python train.py --model="contrastive audio-text model" --dataset="synthesized solo parts of chorales (CocoChorales)" --train_examples=39062 --noise_aug=0.002 --time_shift_ms=100 --n_mels=64 --hop_length=160 --input="log_mel" --spec_augment=false --win_length=400 --tokenizer="word" --vocab_size=56 --loss="softmax" --embed_dim=128 --encoder_arch="crnn" --encoder_norm="batchnorm" --encoder_activation="silu" --encoder_depths=[1, 1, 1] --encoder_kernel_size=5 --encoder_stem="single" --encoder_widths=[96, 144, 208] --encoder_rnn_width=128 --encoder_rnn="gru" --encoder_bidirectional=true --encoder_rnn_residual=false --encoder_rnn_layers=5 --text_encoder_causal=false --text_encoder_width=256 --text_encoder_layers=10 --text_encoder_norm="layernorm" --text_encoder_norm_position="pre" --text_encoder_activation="reglu" --text_encoder_mlp_ratio=2.67 --text_encoder_head_dim=32 --text_encoder_fused_qkv=false --text_encoder_bias="none" --text_encoder_qk_norm=false --text_encoder_parallel_block=false --text_encoder_dropout=0.1 --text_encoder_inner_norm=false --text_encoder_positions="learned" --residual_init="none" --optimizer="adamw" --learning_rate=0.0017 --beta1=0.95 --beta2=0.98 --eps=1e-10 --l1_shrink=0.03 --ema_decay=0.99 --max_steps=1200 --batch_size=128 --epochs=3.9 --lr_schedule="linear" --final_lr_fraction=0.01 --warmup_steps=60 --weight_decay=0.4
Rows from block 6 of the text encoder, named by matrix and row number. Rows with one number belong to one neuron. Each number is 500 + 25 x the weight over its row's rms, rounded and kept within 0 to 999. All counts start at 0. Numbers have three digits each. After the name is the row's rms in percent of the matrix's.
# gate: MLP gate (text_encoder.blocks.6.mlp.gate.weight, 672x256), inputs 172-255
# fc1: MLP up (text_encoder.blocks.6.mlp.fc1.weight, 672x256), inputs 172-255
# fc2: MLP down (text_encoder.blocks.6.mlp.fc2.weight, 256x672, transposed), outputs 172-255
gate.589 091:574499492467496500528500499492500500581517500500499500489500500548500500495455500496502500556500500500499502507496500525500500499501500500476501500500500503477474514529509498519483515500500488500505514499541500516500450551439500502500532510501500451498
gate.590 095:572461493501484504533501491500500500500500500499539505491505500554503500500510500500502534485508494476453532500499500513501502495505511500500500482481496500500526536501508500497461500501482499500456491499500505516490460552496501505465467515501503488504
gate.591 109:531473437500500500501501478500524500508500500510514502487569500536501500482500498500500500531500500500500464500485500500501510500501500504505497493500498500500449517504460480515398508504499500470500500499500503526493445506499503505498500510467500498470
gate.592 108:542479500500497500522537506447500579511500500502500500491500500500520500502500500472503500500500500513499500518518503498500500500500495500452500480500500501511480510552500499496442500500546500509500500499524500505485442500480500500499500516500500497513
gate.593 078:517500500500500581495500500500500500500500580500500455500500452530500519500431447468540500500504500482456500499500474500499500500545500500500500535500500570500500537438500500500500500490500500500500493517500434501500500500544477467500500500500527500500
gate.594 068:500511500500503500500454500500490500500546500512524500499500500548590468498500500500590500458500516500500500528500500500451592500524504500505501500500535500500500451500503501500500520500500500516500511504539500500500494500500456519500500588543477483500
gate.595 082:627445434500500531500500448474500500500500500500500496522500453504500529505529500488500478493501500453508500497454533500500578500509500500543517489500452500500500500500500500565500500491497500500500500445500551500548462500530500482500500522500499500500
gate.596 112:606500500500499500500503428502500500500491466500559498500542511480466500485457524530524500500501471500524500564440473500500517464500500500480454478500500500509526500540500500500470500500531479500495519514509500578500470509500500483500500500474465434507
gate.597 081:500486499489500469504500458500500514500500500500487482500500500500521514486507500497537500500500524500475528500500500420528516500500500500500500500500500497500500500500500454500500491495500500500500500505523500631500468500500500531500500500432500495498
gate.598 120:506475500500500500541524479506512500523500503505527477499519504528572510500500497500500500502534464486500518535495522465509575500528456462500500524506511500500498511500491470500476574500500500485500525500497506563500436498500479505500454512479503492500
gate.599 126:556431498500497500498500488500507500516501499466500501496512526510523512474497480500551523476503500499523500500500499499504510503527500533494500500500511500500498499523491500500414568497500499503499504499552500594494460500500490500431508524494500497459
gate.600 090:500453500527471500528523500500500500500500495500498526500556500500565500437500500500500500500500500452500500510500562473500515500489500500520500490500500500500500485500500485500499566500519486500500463500500507580536500575500536560474500541500552452474
gate.601 099:524493475501482531503500533500523505508499476504491540421507501500505505482482504505501505506489494501500499596499500495504520500521500495500500500502500500508472500500507500511450500527491512503459534498560560504452441500549487500519483505500535496500
gate.603 094:507466458499506499484528500499499519512534495500506500500507500500508500500500500458505544515503500501444503511500495461501509456534500500447562503500500566496541554511500487500468540500516516508500500500512518541500480499509500500449480577500499500500
gate.604 115:526486489500490482501517498533517503508528500500500500458555500499500499473489500500519500536538478511462500495458485500500546474508500500457491519486501516479499500500527485490446478503501505500500510472554463535506456500496500502486507525500462488478
gate.605 075:500500500479500447500500500500500500530500463500500500500514500552500503500497520500598500500507500500533500500501500500500461488524471448500485500501500546466500502517500499500500546509522500500499500489500500518477414500503500500499526590500499500448
gate.606 092:508396496500494501498500435535508492500499496502500499500508504562505500500494542501500500486500500500483504500501503504499576502507503499500500455475503503499498497531499500507392507500500502500497500516505500509530456511497499522482500500497504451500
gate.607 107:516494477491515486500500448500542566558492500486496500500504485519508512500513500455502506580500489493500500509500504500463509496518500456498500500500500502500500540500500489500473537515500500500500505500520526524498457500499513500483498501487500491500
gate.608 131:526463491500447501502505497498500500563456467506487503496500500506504499498500491499500503503501499504499500500456474501487521483506500500500468512500500500468504501497456500500467521498537501487500514507500499533499481500466500499457500501452538500500
gate.610 090:521500469500504500531504426501549512500500501500462457434531499425517501498537500527500499500500486500500500512500473500500543500482500500500502512466496510521500507515506517494423447485500499510500507500515467545500444500500500485495515511486527493454
gate.611 123:540478499500500513500501454500514539504500500496500500500552500500527500499461500482510511514500500489507500590501500487500500500505436482488500500500468500500507488500496499491471549480539500478500500500517476581524397465481500500452500509500500485499
gate.612 101:543500480500473529516500431500500500563500500500519500500537504500502489497500476480512555506500500499500551519486500500500500500500527500500500500500500516493500511518521485499468500500544466510500500501500519503501433500500500500492500540515500499500
gate.613 093:532499500500500500500501498500500508487435500500500500470526500500501500457500500483518500480500494500441500510468500456538538500482500509501500425500499536509500522501500500500477500501502516550500500500501500518500484501498500501501500520500500438473
gate.614 107:529500414500500512500500467497500500573500500534500490500539500500501500500500500500532575513500500487500500500500504526500570466581500534418500519500500551500500534500494500532481604535500509500500490500506500535500500500505463519424490509453500485475
gate.615 113:547429502497500526500500495500508507500497496500477500457524522500514500500478500514506491499504483515497500516500500465500500500500500500500486500476500537500499507478499500458461500500492499506528472454501458574498437500500500499500499518485499428500
gate.616 099:510477482500497500500500518501517488541500495507502500500500511500500487461527474508501501500500437500447558511448498500508500500501503500487488469500500500500500501500500501417459500500500500511486507525513500514500487518499500500469500505500509500465
gate.618 105:514501499500500562567513500484558500547456500501510440524525500519519500462565500512504500501490500500499510520470489500500500500492437499500452496493500519500437500477500500500468500504500500500500500477612500532500465488518500500480469519460502487500
gate.619 123:512447500500500519500500497453500501500500495510496449445526527500511508439499501496515540518500496500470500551498500500500500480519499462500476451500500527500500510533500505472450503500500500500500522469517500539500423500496500500492488513499502481468
gate.620 077:496504535490502504495500498490496506500535500481502507502498493487577495488514471492508495531492497508435511498493491496500493505530502509489495499490500505495503501500512500498505533520510502501506480505508504505498503494502455450468531557502537506557
gate.622 125:574499500502478516512504499486499500500500500499484500492516485500526543502524489500500520506500484500500544542474494514500500499559505500500546500500500512507485546500459454513450500500533500490449529538513488543509432500523482500482495552450496498490
gate.623 117:524472500500500501497503464500500529502500515500521500500505499500502500500500500500527500502500515487425500532500500500506510487534500489458502500500500505543500502500501500499447500500500500523471517500511500500500420538500500500459457562500460487479
gate.624 127:532490482500500501550501491465516501502523500501500500498579503500499526500500500456539501500502507499496488507468499500498540492500486500500500494455501498461474504565500467491433501498500505500468486498500502550496451501497492500476473502442518481500
gate.625 118:544481469495502495504512502501518510499495504502512490499554500458541491495488503503509525545486458419498500532502498528501504503499493500500503497513492502470461506499497508466438497501488497501479513507510495546501475478469500499499468511502496453479
gate.626 099:519497500500500509500501500500563504563474500500500500500500500520493500430497468500500500500500500499494500506501500490524500500540500503522506498503476514500531522500500500500431517500500500500428500500493485549500488500500499500500500509500500492499
gate.627 107:513462447499497500498503480500560531533497510499534498499505481466507495503500485501495490500507541499475459499490493515550508481511489488500498511482473526480498503525497478480479472520514487500480498442505500500502412458500489511498473499506457478499
gate.628 101:500500492500482500483509491494500504506500500492500500500504500524510500500500496500500500527507529500458516523500500465500588521500500449510500500448463505500504500500461466500467510500500488500486500507503498529500426500486500500450467500500500500500
gate.629 104:522488500505500498500500497499508500500464500506500502500500503488531559500528486500500500500500434500500500504430500500496553500500500472491500500500454508482563500500500496552425501500500503500500500438500500504519426500552493500454500500499500494463
gate.630 076:500500500517532500512450500500500500500503500522500500500500500500533554491500500524500500588500514411500479539540500500472500500526504439520500500482500493500500500500500430500489500500500500481502500482500500579500500500529500431472500573500500500500
gate.631 096:511452477501497500501506482455514500560521499500500471499583500433512500500498449498500523500548501500439500539500446479523501500493477492500499500500499509495548518503452489500466501500500500457500501502568495507497433500500500538491499504499492497498
gate.632 077:516489499470502500548500500500500500501450476500500500500500500500500518500510510489500500500500500557539505500500466500485500500500483552500487500500505500509500574566468500500495500500500563500531500500512500550472446500500459500499434506500500500500
gate.633 119:502500416485522500500495487443514518502459500500480500500520498495526500498500500476509500501500500500452525535500500478500511496500500500514500500500500500500500531487460470498488500506500500511500500454561500553478460551496504543475500503440508467505
gate.634 119:500496494500431500507500502482505500500500500519500500498502500500500500500500500500510500500500495470500500501500500449503541500518497440478500496500500551483500500532500500500420500518500496500460500500498487537500484479500500500441500512492500497464
gate.635 105:529493500468500500500500500500515561500501472500524484500500510528549536500513519538512502500500500500441501500500500500506500500548500500471500500499457517500499559510500422544488500500500500500518500496500500553500474500500500500498486568461500457463
gate.636 095:567500453500500500500500482500500500500500547499500500500503500530516500500459474476501500500500500509500500576501500476500500500500529500461500500500500533472500500500500495500474500574500500500452532500500535517500464500499500500500500544458485522507
gate.637 089:587500441498438494500500500500499558516472500500488500500530557500500522500500500500500500509530512473500500568500523500571500506500500500500504496500500486500500500500494500500453501500500500500500498500500500567500391500462476497465461500470553500500
gate.638 100:551473491497500494505456499481532499504537506509467495501513501498514518522502501526499512496513493463493494545467481478511511541505500529485455498460518548476487511492465488503506499503496506502489496479502499483492478503479520502481479514449527492500
gate.639 090:576523500470500467527496457469500553500526500500500500500500485471486500500500500500500500499512472500500500616521500509491500500500499500500514498500500501549500500500515467514486472500457548499500500499500517535500496500500519468500500531498500477467
gate.640 091:515482501503496485515499466504516486496502503507524452488507492525521495440504498499496501493501423503496496497499541530444472504503493500475503504480453512493523500501495484485479508508501501472511513521524483529490463486492508452501486493489492476500
gate.641 125:552480448501486501545510495499532500550487474507499500501554503477504546497461507507517521494505475471459500525461559499498514499506519474499474487514537515502487497495500503500444529452498500501505488487503499512501465501515515495466486505489515499509
fc1.589 104:497500415481500500542445500500500500508524500500572458500466507500452497500509522500444500500494504488500500505501500500499500500500500499511538500529500485500511500500500500500441545500500500500500500515500500500500501446502463544497500498504510579501
fc1.590 090:500472501500551495494500483513500551501539500442499491572499500500500551421500460500539493500446514504500502504551500499500480501500497499552500500440504500498500564502509500500500506500491470444498500502502561500484500577548441507500550497503501500500
fc1.591 101:461404500499493500455500498499500514506500500503513500500453500501500525500500500490514501430500495500567463500479499472520500498436500508501529500502500423500500502500500500500494500500501500500478494500463501504500501539493500500493500500550499500500
fc1.592 101:489474500473500500545500500500500471500500500500500495500500509500500500500500508500500447552500500500466454500540500486445500500501500500559620500500495535500500500500500500500558512569500486500547484467500500500501504501485444500549533500546500500516
fc1.593 087:500500500500500460468503500500500500500500491500500500500500514500500557500500500500500500500500448476500500500500500500497500526500574500500500500500500422500499498500500500500500500500487500500425551447541500500500500500500500500500548501500461464500
fc1.594 088:500540500500530503500500500453522500500502500500500513500500488466485502469526540501550482500500516530501500499500498500540560500500506500500518500500436500500453500533500500489497553500500500483500500500502583481500527500481500500500500500540500505502
fc1.595 081:500388500464542419499500500500468469500485500412500500464501501500500500500500500501475500500484500489500500500500506500528500488500459480547501500500500500500500500500540487500547500500541500500500500500500500483436456500492500500428500500500500478500
fc1.596 112:496500500501508500500500500497487522500500500498501456500500513449500500500473491500500563512492500473545494500500489503500500505500500501559500551475523499500500500441500500500511500500503500544500501497528499500500509458500542500502533500521481514500
fc1.597 092:536500500500500500495500500537500500460499500442564500534427444500489500500500521500516433500500500500500500531522500429500535533500515500500500500500500500500500510500489500457500561501500500500478542514502500500500500515526500500432500557500500500499
fc1.598 108:423479512508450518467500471497427500496507459471533489500500500500486508500500507538500500556500500522500542500500500488500590438500527500500492500500528525467527544500500500500500500452499500455495454434500500566506500501505478500500534500500512500500
fc1.599 098:500501464425517583490501500500459488452541501443506500505463500499500500443486500500559500516474500511473490500440505538513510503497507499500502500489499500500499500500500504543465508500500500499499551500500500480511500500466500543500535457525517506578
fc1.600 086:500500500500499500500500485500533500500540493456521500500500475636500441424500500456525500500500500454497500500500500500500494500500500500609500585527500500500518519500500500500452500505500500500500500500545511481500510499504500500500500500546500454500
fc1.601 089:501499493499503499506464588500499504501500530501505515448478537425500509501543480502500506531508497500500517497500494428500579500514500496475500525524500500502500500504504500500493500501500452501513499494578451569497505506481507515510498446495551474540
fc1.603 089:500513501457500498549500493498500499515500500502501500501500501523500500500492505500500521521513473458500501501500495559507450500500501500545491500500501489501482504500492500499500511497501494530500472500500500500499499448502527501500500495509502497445
fc1.604 108:500500500500500497500500513501595499500450500507501482540500475500558500533422500499464543501500513500505509482500552452500500500482500538469487498508500499500500536500500434500500455501467527485506478561451489500489492488447499428500529472500488501503
fc1.605 086:512500542391500500499500500500476472465465500500459448502500500500575578501500508500500500550549470512453502486456500491500500500500500489500500500523529500528529501500500471500514500500500500500512500500500500407500500500500500500500500500501440500500
fc1.606 093:440500479502502500500500500500518500500500500512500500500500526483431500468507426516492500500500504489500508573506499499549501432464500500588500500501556503432460500500500465500509502500515479500500500497563500497500501510504500500500455463500500500500
fc1.607 096:460479457500500501497500500500488500446547500500528485473474500501496500483500500500550500534501500530500501500498500499500500534510568566500423500418500514500500491442500500484500500462500500499500516500483495500510513494478500500500500440538508500500
fc1.608 091:572500466501464505501501482505451502500515495501486558500504500500500500499506500446502526501453487500499500442518500491496545499490482500500536498479466509522513500500587483449495482500419500459501500500500502457410487500499506525515512499496502501556
fc1.610 104:513489500530518500605420503500500500473500500515452500500500500500500479500482512544458500491500500500487500500487500456528500500500500500481500500500544461500500500445500480450487500500448500567500500533490500499495538500500500500567500500500500500500
fc1.611 101:525500500518500500467508541500500500500500500504500496500499492500443493500480500500500500500500500546500500547466581500500500500481500500540468490500500500544499468500536500500500500563496543500499494475500500500500500500500488516500500476513404500500
fc1.612 101:500500500500500500500500478456499500514521470513500467500500500500461500571500501500535499501419500500500516503500488500500496500503500500500497500505500500500500513469500500500470501508500500500500500516501500500511500500500500453500500503500510500493
fc1.613 110:519500500500436513500457500500457469500471500557500484497511501500501500500507513500504500531499500500500500492500603410500500479536500500497469478467500505500483500500476500474457500500530500500472500490500500505500467501517463500478500459500500497494
fc1.614 102:500500500500500586500500523475482500500500486500500500501500500500554500468513479500500500500488532544501500443501525427570466442574511500500500500501500500500552485494495500500558500472531499500500500500500500500482500536500475500500526500500487500499
fc1.615 114:509439500509500495489500503496500484541501500500521497503500500499500410475466502500461500501435494497500502500499467500485515500488586543500468500506509472486500501500500500490500500437503476501539500514500479472511499471502500501539500500514520500455
fc1.616 105:501500499513500513513500415500500500452481499482487443500500467435519475500507500529500534500455500500500500500531500499494568526500468500504500498477500500459467500499565455500566503589500487500500500499507503500500508522455500545575497497500507500500
fc1.618 102:500500500416527500452500500500500479500500500500500500500491500500475500510500500501500563500500500500491500501500500500500437526500499500500499521500476527485530500528500500500500500500500500500500501500500500500558500429511559500500500504547500500500
fc1.619 112:500500557500465578556441499500499485498538500485482465500498500549500427560482500514500500500500500500500514500500500503466500500503500500500500514493500507500500500500488471500557501500500473577500509500500500505493420500500538500452500500500456500500
fc1.620 104:503496446496512502500510492488505504493490506506517500500461594496528518500501499505493538501471434500510548481505484499500499509561550453466504506499505440501468505510510496496498500492513493553500596492491553547500497496503529526500500455490501555496
fc1.622 100:511500487464462492500456500437500505499426484500508501459518500518501485500497500408500506501501500513500500500501503528509509499509500500550492498554609500534500500500500516515500501500500500500500522548511500486492500500484486500438500500522501530500
fc1.623 127:529498500522500500500459500500500549470500500529500522505499500495500515500483500500473500500536556500439491500529509500500500500533500500501490500492474477502436500500500500500571500464500501513500499539504491500489416500533432435473500500500500500479
fc1.624 100:500518498500404500558521510477500502459514500500501500528500500502514485500491507500500511504502483501491468513472563507500513500467554500500500501503506499510501481453500501517500507490500498500492452500500518500507499494500503537564486501500464501466
fc1.625 111:498477533504496513576487483500435500505534491424457502497498497501490601492509460492501500488455503501485483501477509502484502498505538501502493513500499502559502526527522499501486501501452508497518493498525502484562499483507564480499511500497502500532
fc1.626 097:500500542545499472500500437501500503482500501500500500538506500500506500459447516510500530500499501437500500499500496500419393500500480556500500499509460500492437500500500500470500485500501469501500500500500500522500500427500512500500500461489561500602
fc1.627 124:492485500502483557506498462513495508474522507501433500473511500504562516501500515503527504496501492502498443503518511447479502493510498473528534500488514504513508463494497467502446530492541506462492506498502506503541468506466511499497496506489500489499
fc1.628 095:500500477500429500469500480511522500468491500500468500503485500431500499500414500500500500512526500500518499500506500466491500468497449500500498501514536500499500500500500500550514500500500501500500504546491500500500500431490500525521555500500487500499
fc1.629 089:500500499500500503500433501504500570521500500530494500500500507484473488500537500500499500490463485554500527407500500500471500500546500455500541500439464500471500500500500500500500502500500500513501500499502595500451501500500499500500500500500492500500
fc1.630 097:485500500533500524551500505500482547556500500435500524500490450500515500500500500500500500500501500500481500499500500500497500501500407500500485500556500477520420497500500500500500500488561563474500489500457500500500511500530471500501500528484560500500
fc1.631 093:499409500499500478472500500470499500520500500531500426480500561500517483484444494500504485511500500500446500449500497495500500493500500558451498500553499500500499500493500499500500500480500500500500500500612500519505499500500499500500500507500499413500
fc1.632 091:536500466500481531443550500500510500500500453500500500543549513500578531500500561461500500500500467500500500500532458500473500500500529499510500522500500489500487500464530500487500500500500500500487500498542500556458500458500500530523500450500500500500
fc1.633 108:492499499500500557500500514500552537475500576500499502432501483500535500494500500429500473574495499500505500505500500462499561497428500500500543500454501496496500500500470423504500500502500500500511500492500500500500398511500442500500500569501500500500
fc1.634 110:500500482500500501537500432500500500500500463492512500500527587490460523500500500568500500500571499500506500500500500528500500499500493500500500500500547505500451500500514500500500476500500520517472500500500558510500464500473499561500499500500544414500
fc1.635 100:500500500590500500449499500523535500507505499500500540500500500570438468500500493499500501500499515595500507516482500579500514500550452500512500500500500498500503500500500500500505500500498489500498455500582500499497500500506419470500505500500499525500
fc1.636 103:518500428494465495500500426575497500500567500517426564500556494500495499518495499500500500504504533485500500467500549500500500500500500500459500500500500500500474500502500539501485538500500469500500526498504500523541441500462500490492500500500508500501
fc1.637 095:500460500500500500500500513500500513500500500572500479500465500500441477470460500534488500499512500440500501500576500500574500500531495520500476500491486500500500500566490397500500500465500500461473500519500500500500524591500500500500530489500532500493
fc1.638 092:499500529481510490500451506449492506496486496547481502552500483510501480524510497498498493505496503487532492516488446499502445489505515514501499500465501499448500516488509503537553436513514496522510499514508503499553500503506483499503500501512477497518
fc1.639 086:497500500500498500502494495484500543503501500501500500469500526500500500502501500500499500501500501502471501555542507500500500500498500500503501500503500498499489484502500499515500512521500500499501499500500580531503500499500477503531461500537420557500
fc1.640 087:450424494483509499498497511480500507506489500563519509510499499528498479500501487505498521508512485495511498492504499445431496499496448499582542506503554489500473503499560491561504503494451487461504491501485472500543501500455497500491472500505500501498
fc1.641 133:495501486487485501500476500500505471483503498496566449512466501488456538546461501465464448468497500501426495500470534498532495501522492483515550476490524527524478444478521491502485530501498524518497468497522499503497486541494462501476488501520551490499
fc2.589 078:500500501500473500502499498500500500523546501500494500499500502507500500501500498497499500344500500501500500500461521501500500496552396500500500500443500500504496491477500501500545501497498500500500531384502501501500500500500419496500501500499485497489
fc2.590 041:504500500499500500501500500500501500417579501501500500500501500502500500502499500500500500500500500500500499500500500500500500500502398500500501500500498498500500500500435499500500501500500501505499622500500500500502500500500501500500499498500500499468
fc2.591 094:500517497498490509537459438540461500486510496448499468496536555501470520487509522501524501500500495494404499500501499500483485476542457496499528609475500528528500500476464499494492512436500497500500520500504499498501501499483513500540464550500518457462
fc2.592 092:567502500506500500500500500500500499499500377500500500500447500490500500499500499488500500500496500510500500476500500502501500500500501500500500500498500500500500500500421500500473500505500500500500500500500500500500500500500500500500478500500500587500
fc2.593 041:500500500500500500500500500500500499501500500500500500500500500500499500500500500500500500500500500500500501500500500499476603500500500500500500500499500500500500500500500500500500500500500500500501500500500500500500500500500500500500500500500500500500
fc2.594 027:500500500500500500500500499529500500507500500500500500500500500500500500500609500500500500500502500500500500500500500500500498500500500500500500500500500500500498497500500500481500500500501500500498500500500499500500500503500500500500500500500500497500
fc2.595 036:502497500500499498502500499500500500500502499497502500500500500508498500503493500500501502500500500498499500500497501500476500499500500500432500506500500503500500497499498500500500500501500500500504500504500500500495500500499344500500498500502504500500
fc2.596 061:500500500434500500500456499500500500501500573501500500500519552500501500500501520500500500500501500500502581500500500500523499500500500500500508500500561500500500500500500500501500500500499499501500500500502501500500362500500500500500501501503514500500
fc2.597 058:500500500498500500500500500500500500500500500501497500500501500501500500500500500568524500500500458500499594499500500500500500500500500500500545500500500450500500501500500500500500501500500499500378500500500500500500500500500500500500490500500500500500
fc2.598 059:500500501500500500500500500500500500500506500500500500500500500501500500501500500500500500500500499519500502500500500500500500500499500500500500501500500500500500499500500500500500500499500499500500500500500500500350500479500502500500554500500500500500
fc2.599 148:500534498499497500500500506458442523499487481551473505507499498500516500465523500500510500500494482500500500500501501498500515502498501499494500485501507500509500500455503420515547485491501529500501368520489490499500479500522488498446507500503500520552
fc2.600 036:500500367504500501500500500499500500500499500500500360500500500500500500500500500502500501548500500494500500500500500500500500500500500500500500500500500500500500500500500500500500500500500500500500499500500500500506500500500500500500500500500500500500
fc2.601 074:500500483491500489500500520498500499501484482499501491596500500492500500502498514500502598498495500494448502500502499632499500500491502498500563501516501500501500499477482499500500500500511500390501504522512467500519500489557533483521501485532500502495
fc2.603 093:500500500500506476499524525474456507500468500503500555500500500500510501500500499500499508500500500501540500500525502500500500500496500497535500427548515490500480502500519500500604491515500524500500482501465500531594510535518446501499487500500500534500
fc2.604 062:500503494501498500500501500494500500502506464499450500500478570500409493499500501500502497499500521567500511524502514509499500500556500515500486501499500485501512503500499500501500500498516500500499531500549500499501500499525500428500501500500500500379
fc2.605 060:500540500504500500500500500500500500500501500500500500501500522500500500500451500500490500528501500500500499500501500500500500502500498500500500500502503500476500500500500500500500501500500500511500500500500500499359501500501500500500500501500500499482
fc2.606 124:500501491499507500572500542495501540482487500500498506500512500498506515489501508503519499513496460486500500499500499466542500491468501497503434462523500499515500500460528500502501411500499507503518484531499500521502501501500494500484500632502472542502
fc2.607 092:505501488502500500500500500500500482500501479500499500500481500500483499569488500488500500500426509613500500502500500549500499500500501499497500502500499504500504498500476500500434500499488500497499501500501480500501500497500500500551500500501501500498
fc2.608 167:500511497500471500500500437500491488500500480480499500469422500500497500500500434476514498499487501515489490514457587558500500502611500442500499501473539509506514499500496504524579501498463509499500499496500500500500486500500500500423512499493501506501
fc2.610 045:500500500500501502500493500500500500500500500488501501500500500462472500667616500500500500501500500500500500500500500501500500366500474500500500501499498500495500500511501500500500500499586499500500505500501500500500500500500570500500500500500351500500
fc2.611 158:500531500500499499500493474499527500498500500500537510519484501500500515560491525500501532500508496500500500487393501501501500519500529486481500524478551500500500421499500535500500526478488500500501500500500500500499491500498500501500500498500556501534
fc2.612 079:500500500500500500500500504427499510500500500426517500500500450500541500500500500500500435502500498500501500500502499500497500500430500395500501500501500572500545500500500500511500500500501499500500513549494500503500526499500484502500500470500500500500
fc2.613 087:500355473500500500500500524476503500500500500500500500575500500500513500500499500500500500500500500500498500500500499500500503500500500500499500500500500500500500500500500500500500500500500500500500500500500500500500500503500500500500500500501500497500
fc2.614 087:500501500500500500500500293500500500500500500500546523500502553500462501500500500500500500500500500500500500422501503500500499500500500499500500500500502483500501499500500510500500501499500500500503500500500500500500541500500500522500500500500545500500
fc2.615 083:491499499506524499462617500498500500500443500500544500500476500498500501500505447500481500500500537500501500500533467510500574500501500574500500500500463500420501506536529530499500490500604499500500511500500500500534500510500497501500500499499500500501
fc2.616 082:500500501500501498512502500501500500500500653500500499500500500499500500500499500502499500500509500501500497500499496500501500500500499500501500500501498491500499501501500500500499500499501508501499514499500531500501500503501500505478498500473500500499
fc2.618 091:500500396500500504501499500500495519500499504500500500500500500500550501500500500500497500511499411500499500500498514460500500500498501493500500500500500572500500502501621500566500500500500499500500501500499500477499500501500500502499500500500500500500
fc2.619 130:499500500500521500499500536499500521501483500500502500502500459500528479500500500484500448507499404500489506500546500465461501500385500501500551491566500500477513502505502500500500464500500482499501451617500499500500501500500483499499504500500500530491
fc2.620 111:496500472495458491545457473501570431516545467501486503469487456521489501503482510507520510498504495485507515515457538500497538455515468498520475499488465504526471487421488543518468489501490504533529498479524522507496511504481487477505502521503500499491
fc2.622 100:500500515500555482463548500499501501500500458499552470500418577500501440536485500500434518500530547498500499492500500533502500500500571514501511502540500497495501500501500501505500501500500561500500501509500500500501511500500500500542500495500504566501
fc2.623 122:557501500500471500444494518500500500453494500501500500500500500500500500463500500500503500498500499501501500485500500500567500508506502499496455500489565500536499499370500500500500500484500514500499500499500521500500499500500500500457500500500500500504
fc2.624 118:498500500499499499501500496424499501471499500499498537497503500498500516500500489501499501500514500500500468375499501393492540498528499500501485498500448507489499498503533499500499502501509500500509501433499555498473444475498501512500499496442500499584
fc2.625 135:497505492507506498565507456494486512500495498490507531499500531498491572503505502481498590507526456477501499484490499500495518493504502507512546507506495491503509475499499429505496503501490499504511506494387510501495515504497515530511496500503541527513
fc2.626 074:500499500501500501478500500500500469500498485449500500501481499496500500568500500401500492500498500502487507500500500516500501522500498500498499500500433501500512511499499501500513504498500502497499500511501489499502501500501499500500509486501500360499
fc2.627 139:495505497500506489502502489476502511483505500494523513497497550466489467482523496457497517510503503485502510497523448498483503500483505535488502506496489507469502502518531499444506476507562498500533490538498499500500502493498495510495504490500503483524
fc2.628 069:500500505500531538500500500501500499567500500500500499500500523500476500500501500500500629500500501498500500500448498503501387499500500500500500500500500500500500501500460500500500500500502500500500501500500502563500383501500552500500500500500404500465
fc2.629 050:500500500499500549500445389500500516525499640500499500500500500500500500500500500503500500498498500500500500500499500499501498500500500500500501500500500500501461509500500501500487500500500500500500499500500500500501498525500500502500500500500500500502
fc2.630 077:500498500500500500500500500500500501500500500501500500501482500500501500499500500500500500500500530501500546640500500479500500499496500500500503499500499500501499500500501500500500499500500500500502500500500500501500422500500499500500500501500499500500
fc2.631 085:469501499514500467500500445449499539500486476499539501503497500495501483500507500463499500517500500413496523500501445500476534500501501618500498500485498508493500500512502500504499490499525499499580620521510500498500500500501483501499514491502501500515
fc2.632 033:500500500500500501501500500497500500500500500444500500338498509500500500500500499500500500500500500500500500500500500500500500499432501500500500500500500500501500500500500500498500688554500500500500500499500500500500500500500500499500500500500500500500
fc2.633 059:591500500500394498500290500500500502500500499500499500500499501500475500488500506500501500476500500500500500500499515500500403500500500500500467498498500500675503499495500500499499500500499501500500500500500500500500634552500498500501500500499500502500
fc2.634 128:500500500500500500500500436500500527456500500500500501479500501500500500500500512500528501501500499500500527500498505494500500500500488500512500500500489490500500500500500500500500500500501500500524500500500502501463500500489500501500500542500500484500
fc2.635 079:500500499500500500500500500500500500500498500496500500500500501499500500500501500499500384545500500499500500500500500500502500500494500500500500499500500500500500500500500500500497500500500500500504500588500500501500500500500460500500500500500441500500
fc2.636 063:487500500500500500500500500500502500500500507490548500504446500500470500500499500500500499500500500500584500500526499500477500499500407516502500500501500499496500500499500573530500500500500500500500500500500500500500500500500500500535500500500500500498
fc2.637 053:500500500500500576540500500517500362500500546501501500500500500501500500500500500500500468499496476500500500500500500499500500500621500500500500500500500500407500500500500500500500500500500500501416500500500500500500500500500500496500500500500499500500
fc2.638 103:538493498453516526494487495508476482523503519518493353524505518498454479503499494534494513453497503509485499550500489501550496504500451491475501503501503498507436507507476567503469513489503554526472540489517503503525483510501503473476488499504540404485
fc2.639 101:509500500500499498500500500500500549435428500500500500500500354500500500500500500435500500500500500500500500500500500500500500500500500568500500500500500500500500500500494500500500500500500502500499491500487442500500500500500500500500501500500500500500
fc2.640 117:466459506487503478489476488479542497514502507519517487525526503518521455503492512524521508496500542520506525500476500482512509511476497515497455512465466498484478503500500496463527468501505495529564446512522474501499502480494468474509519505517491476519
fc2.641 221:503496517501503500491509530501494501492470506564499502500498499500501547463495495509511503477512497510511491478498502501524465510423509468497514456523532495540497500499519482525514504496497512476484492493447498516500502518501480531505490520492498544513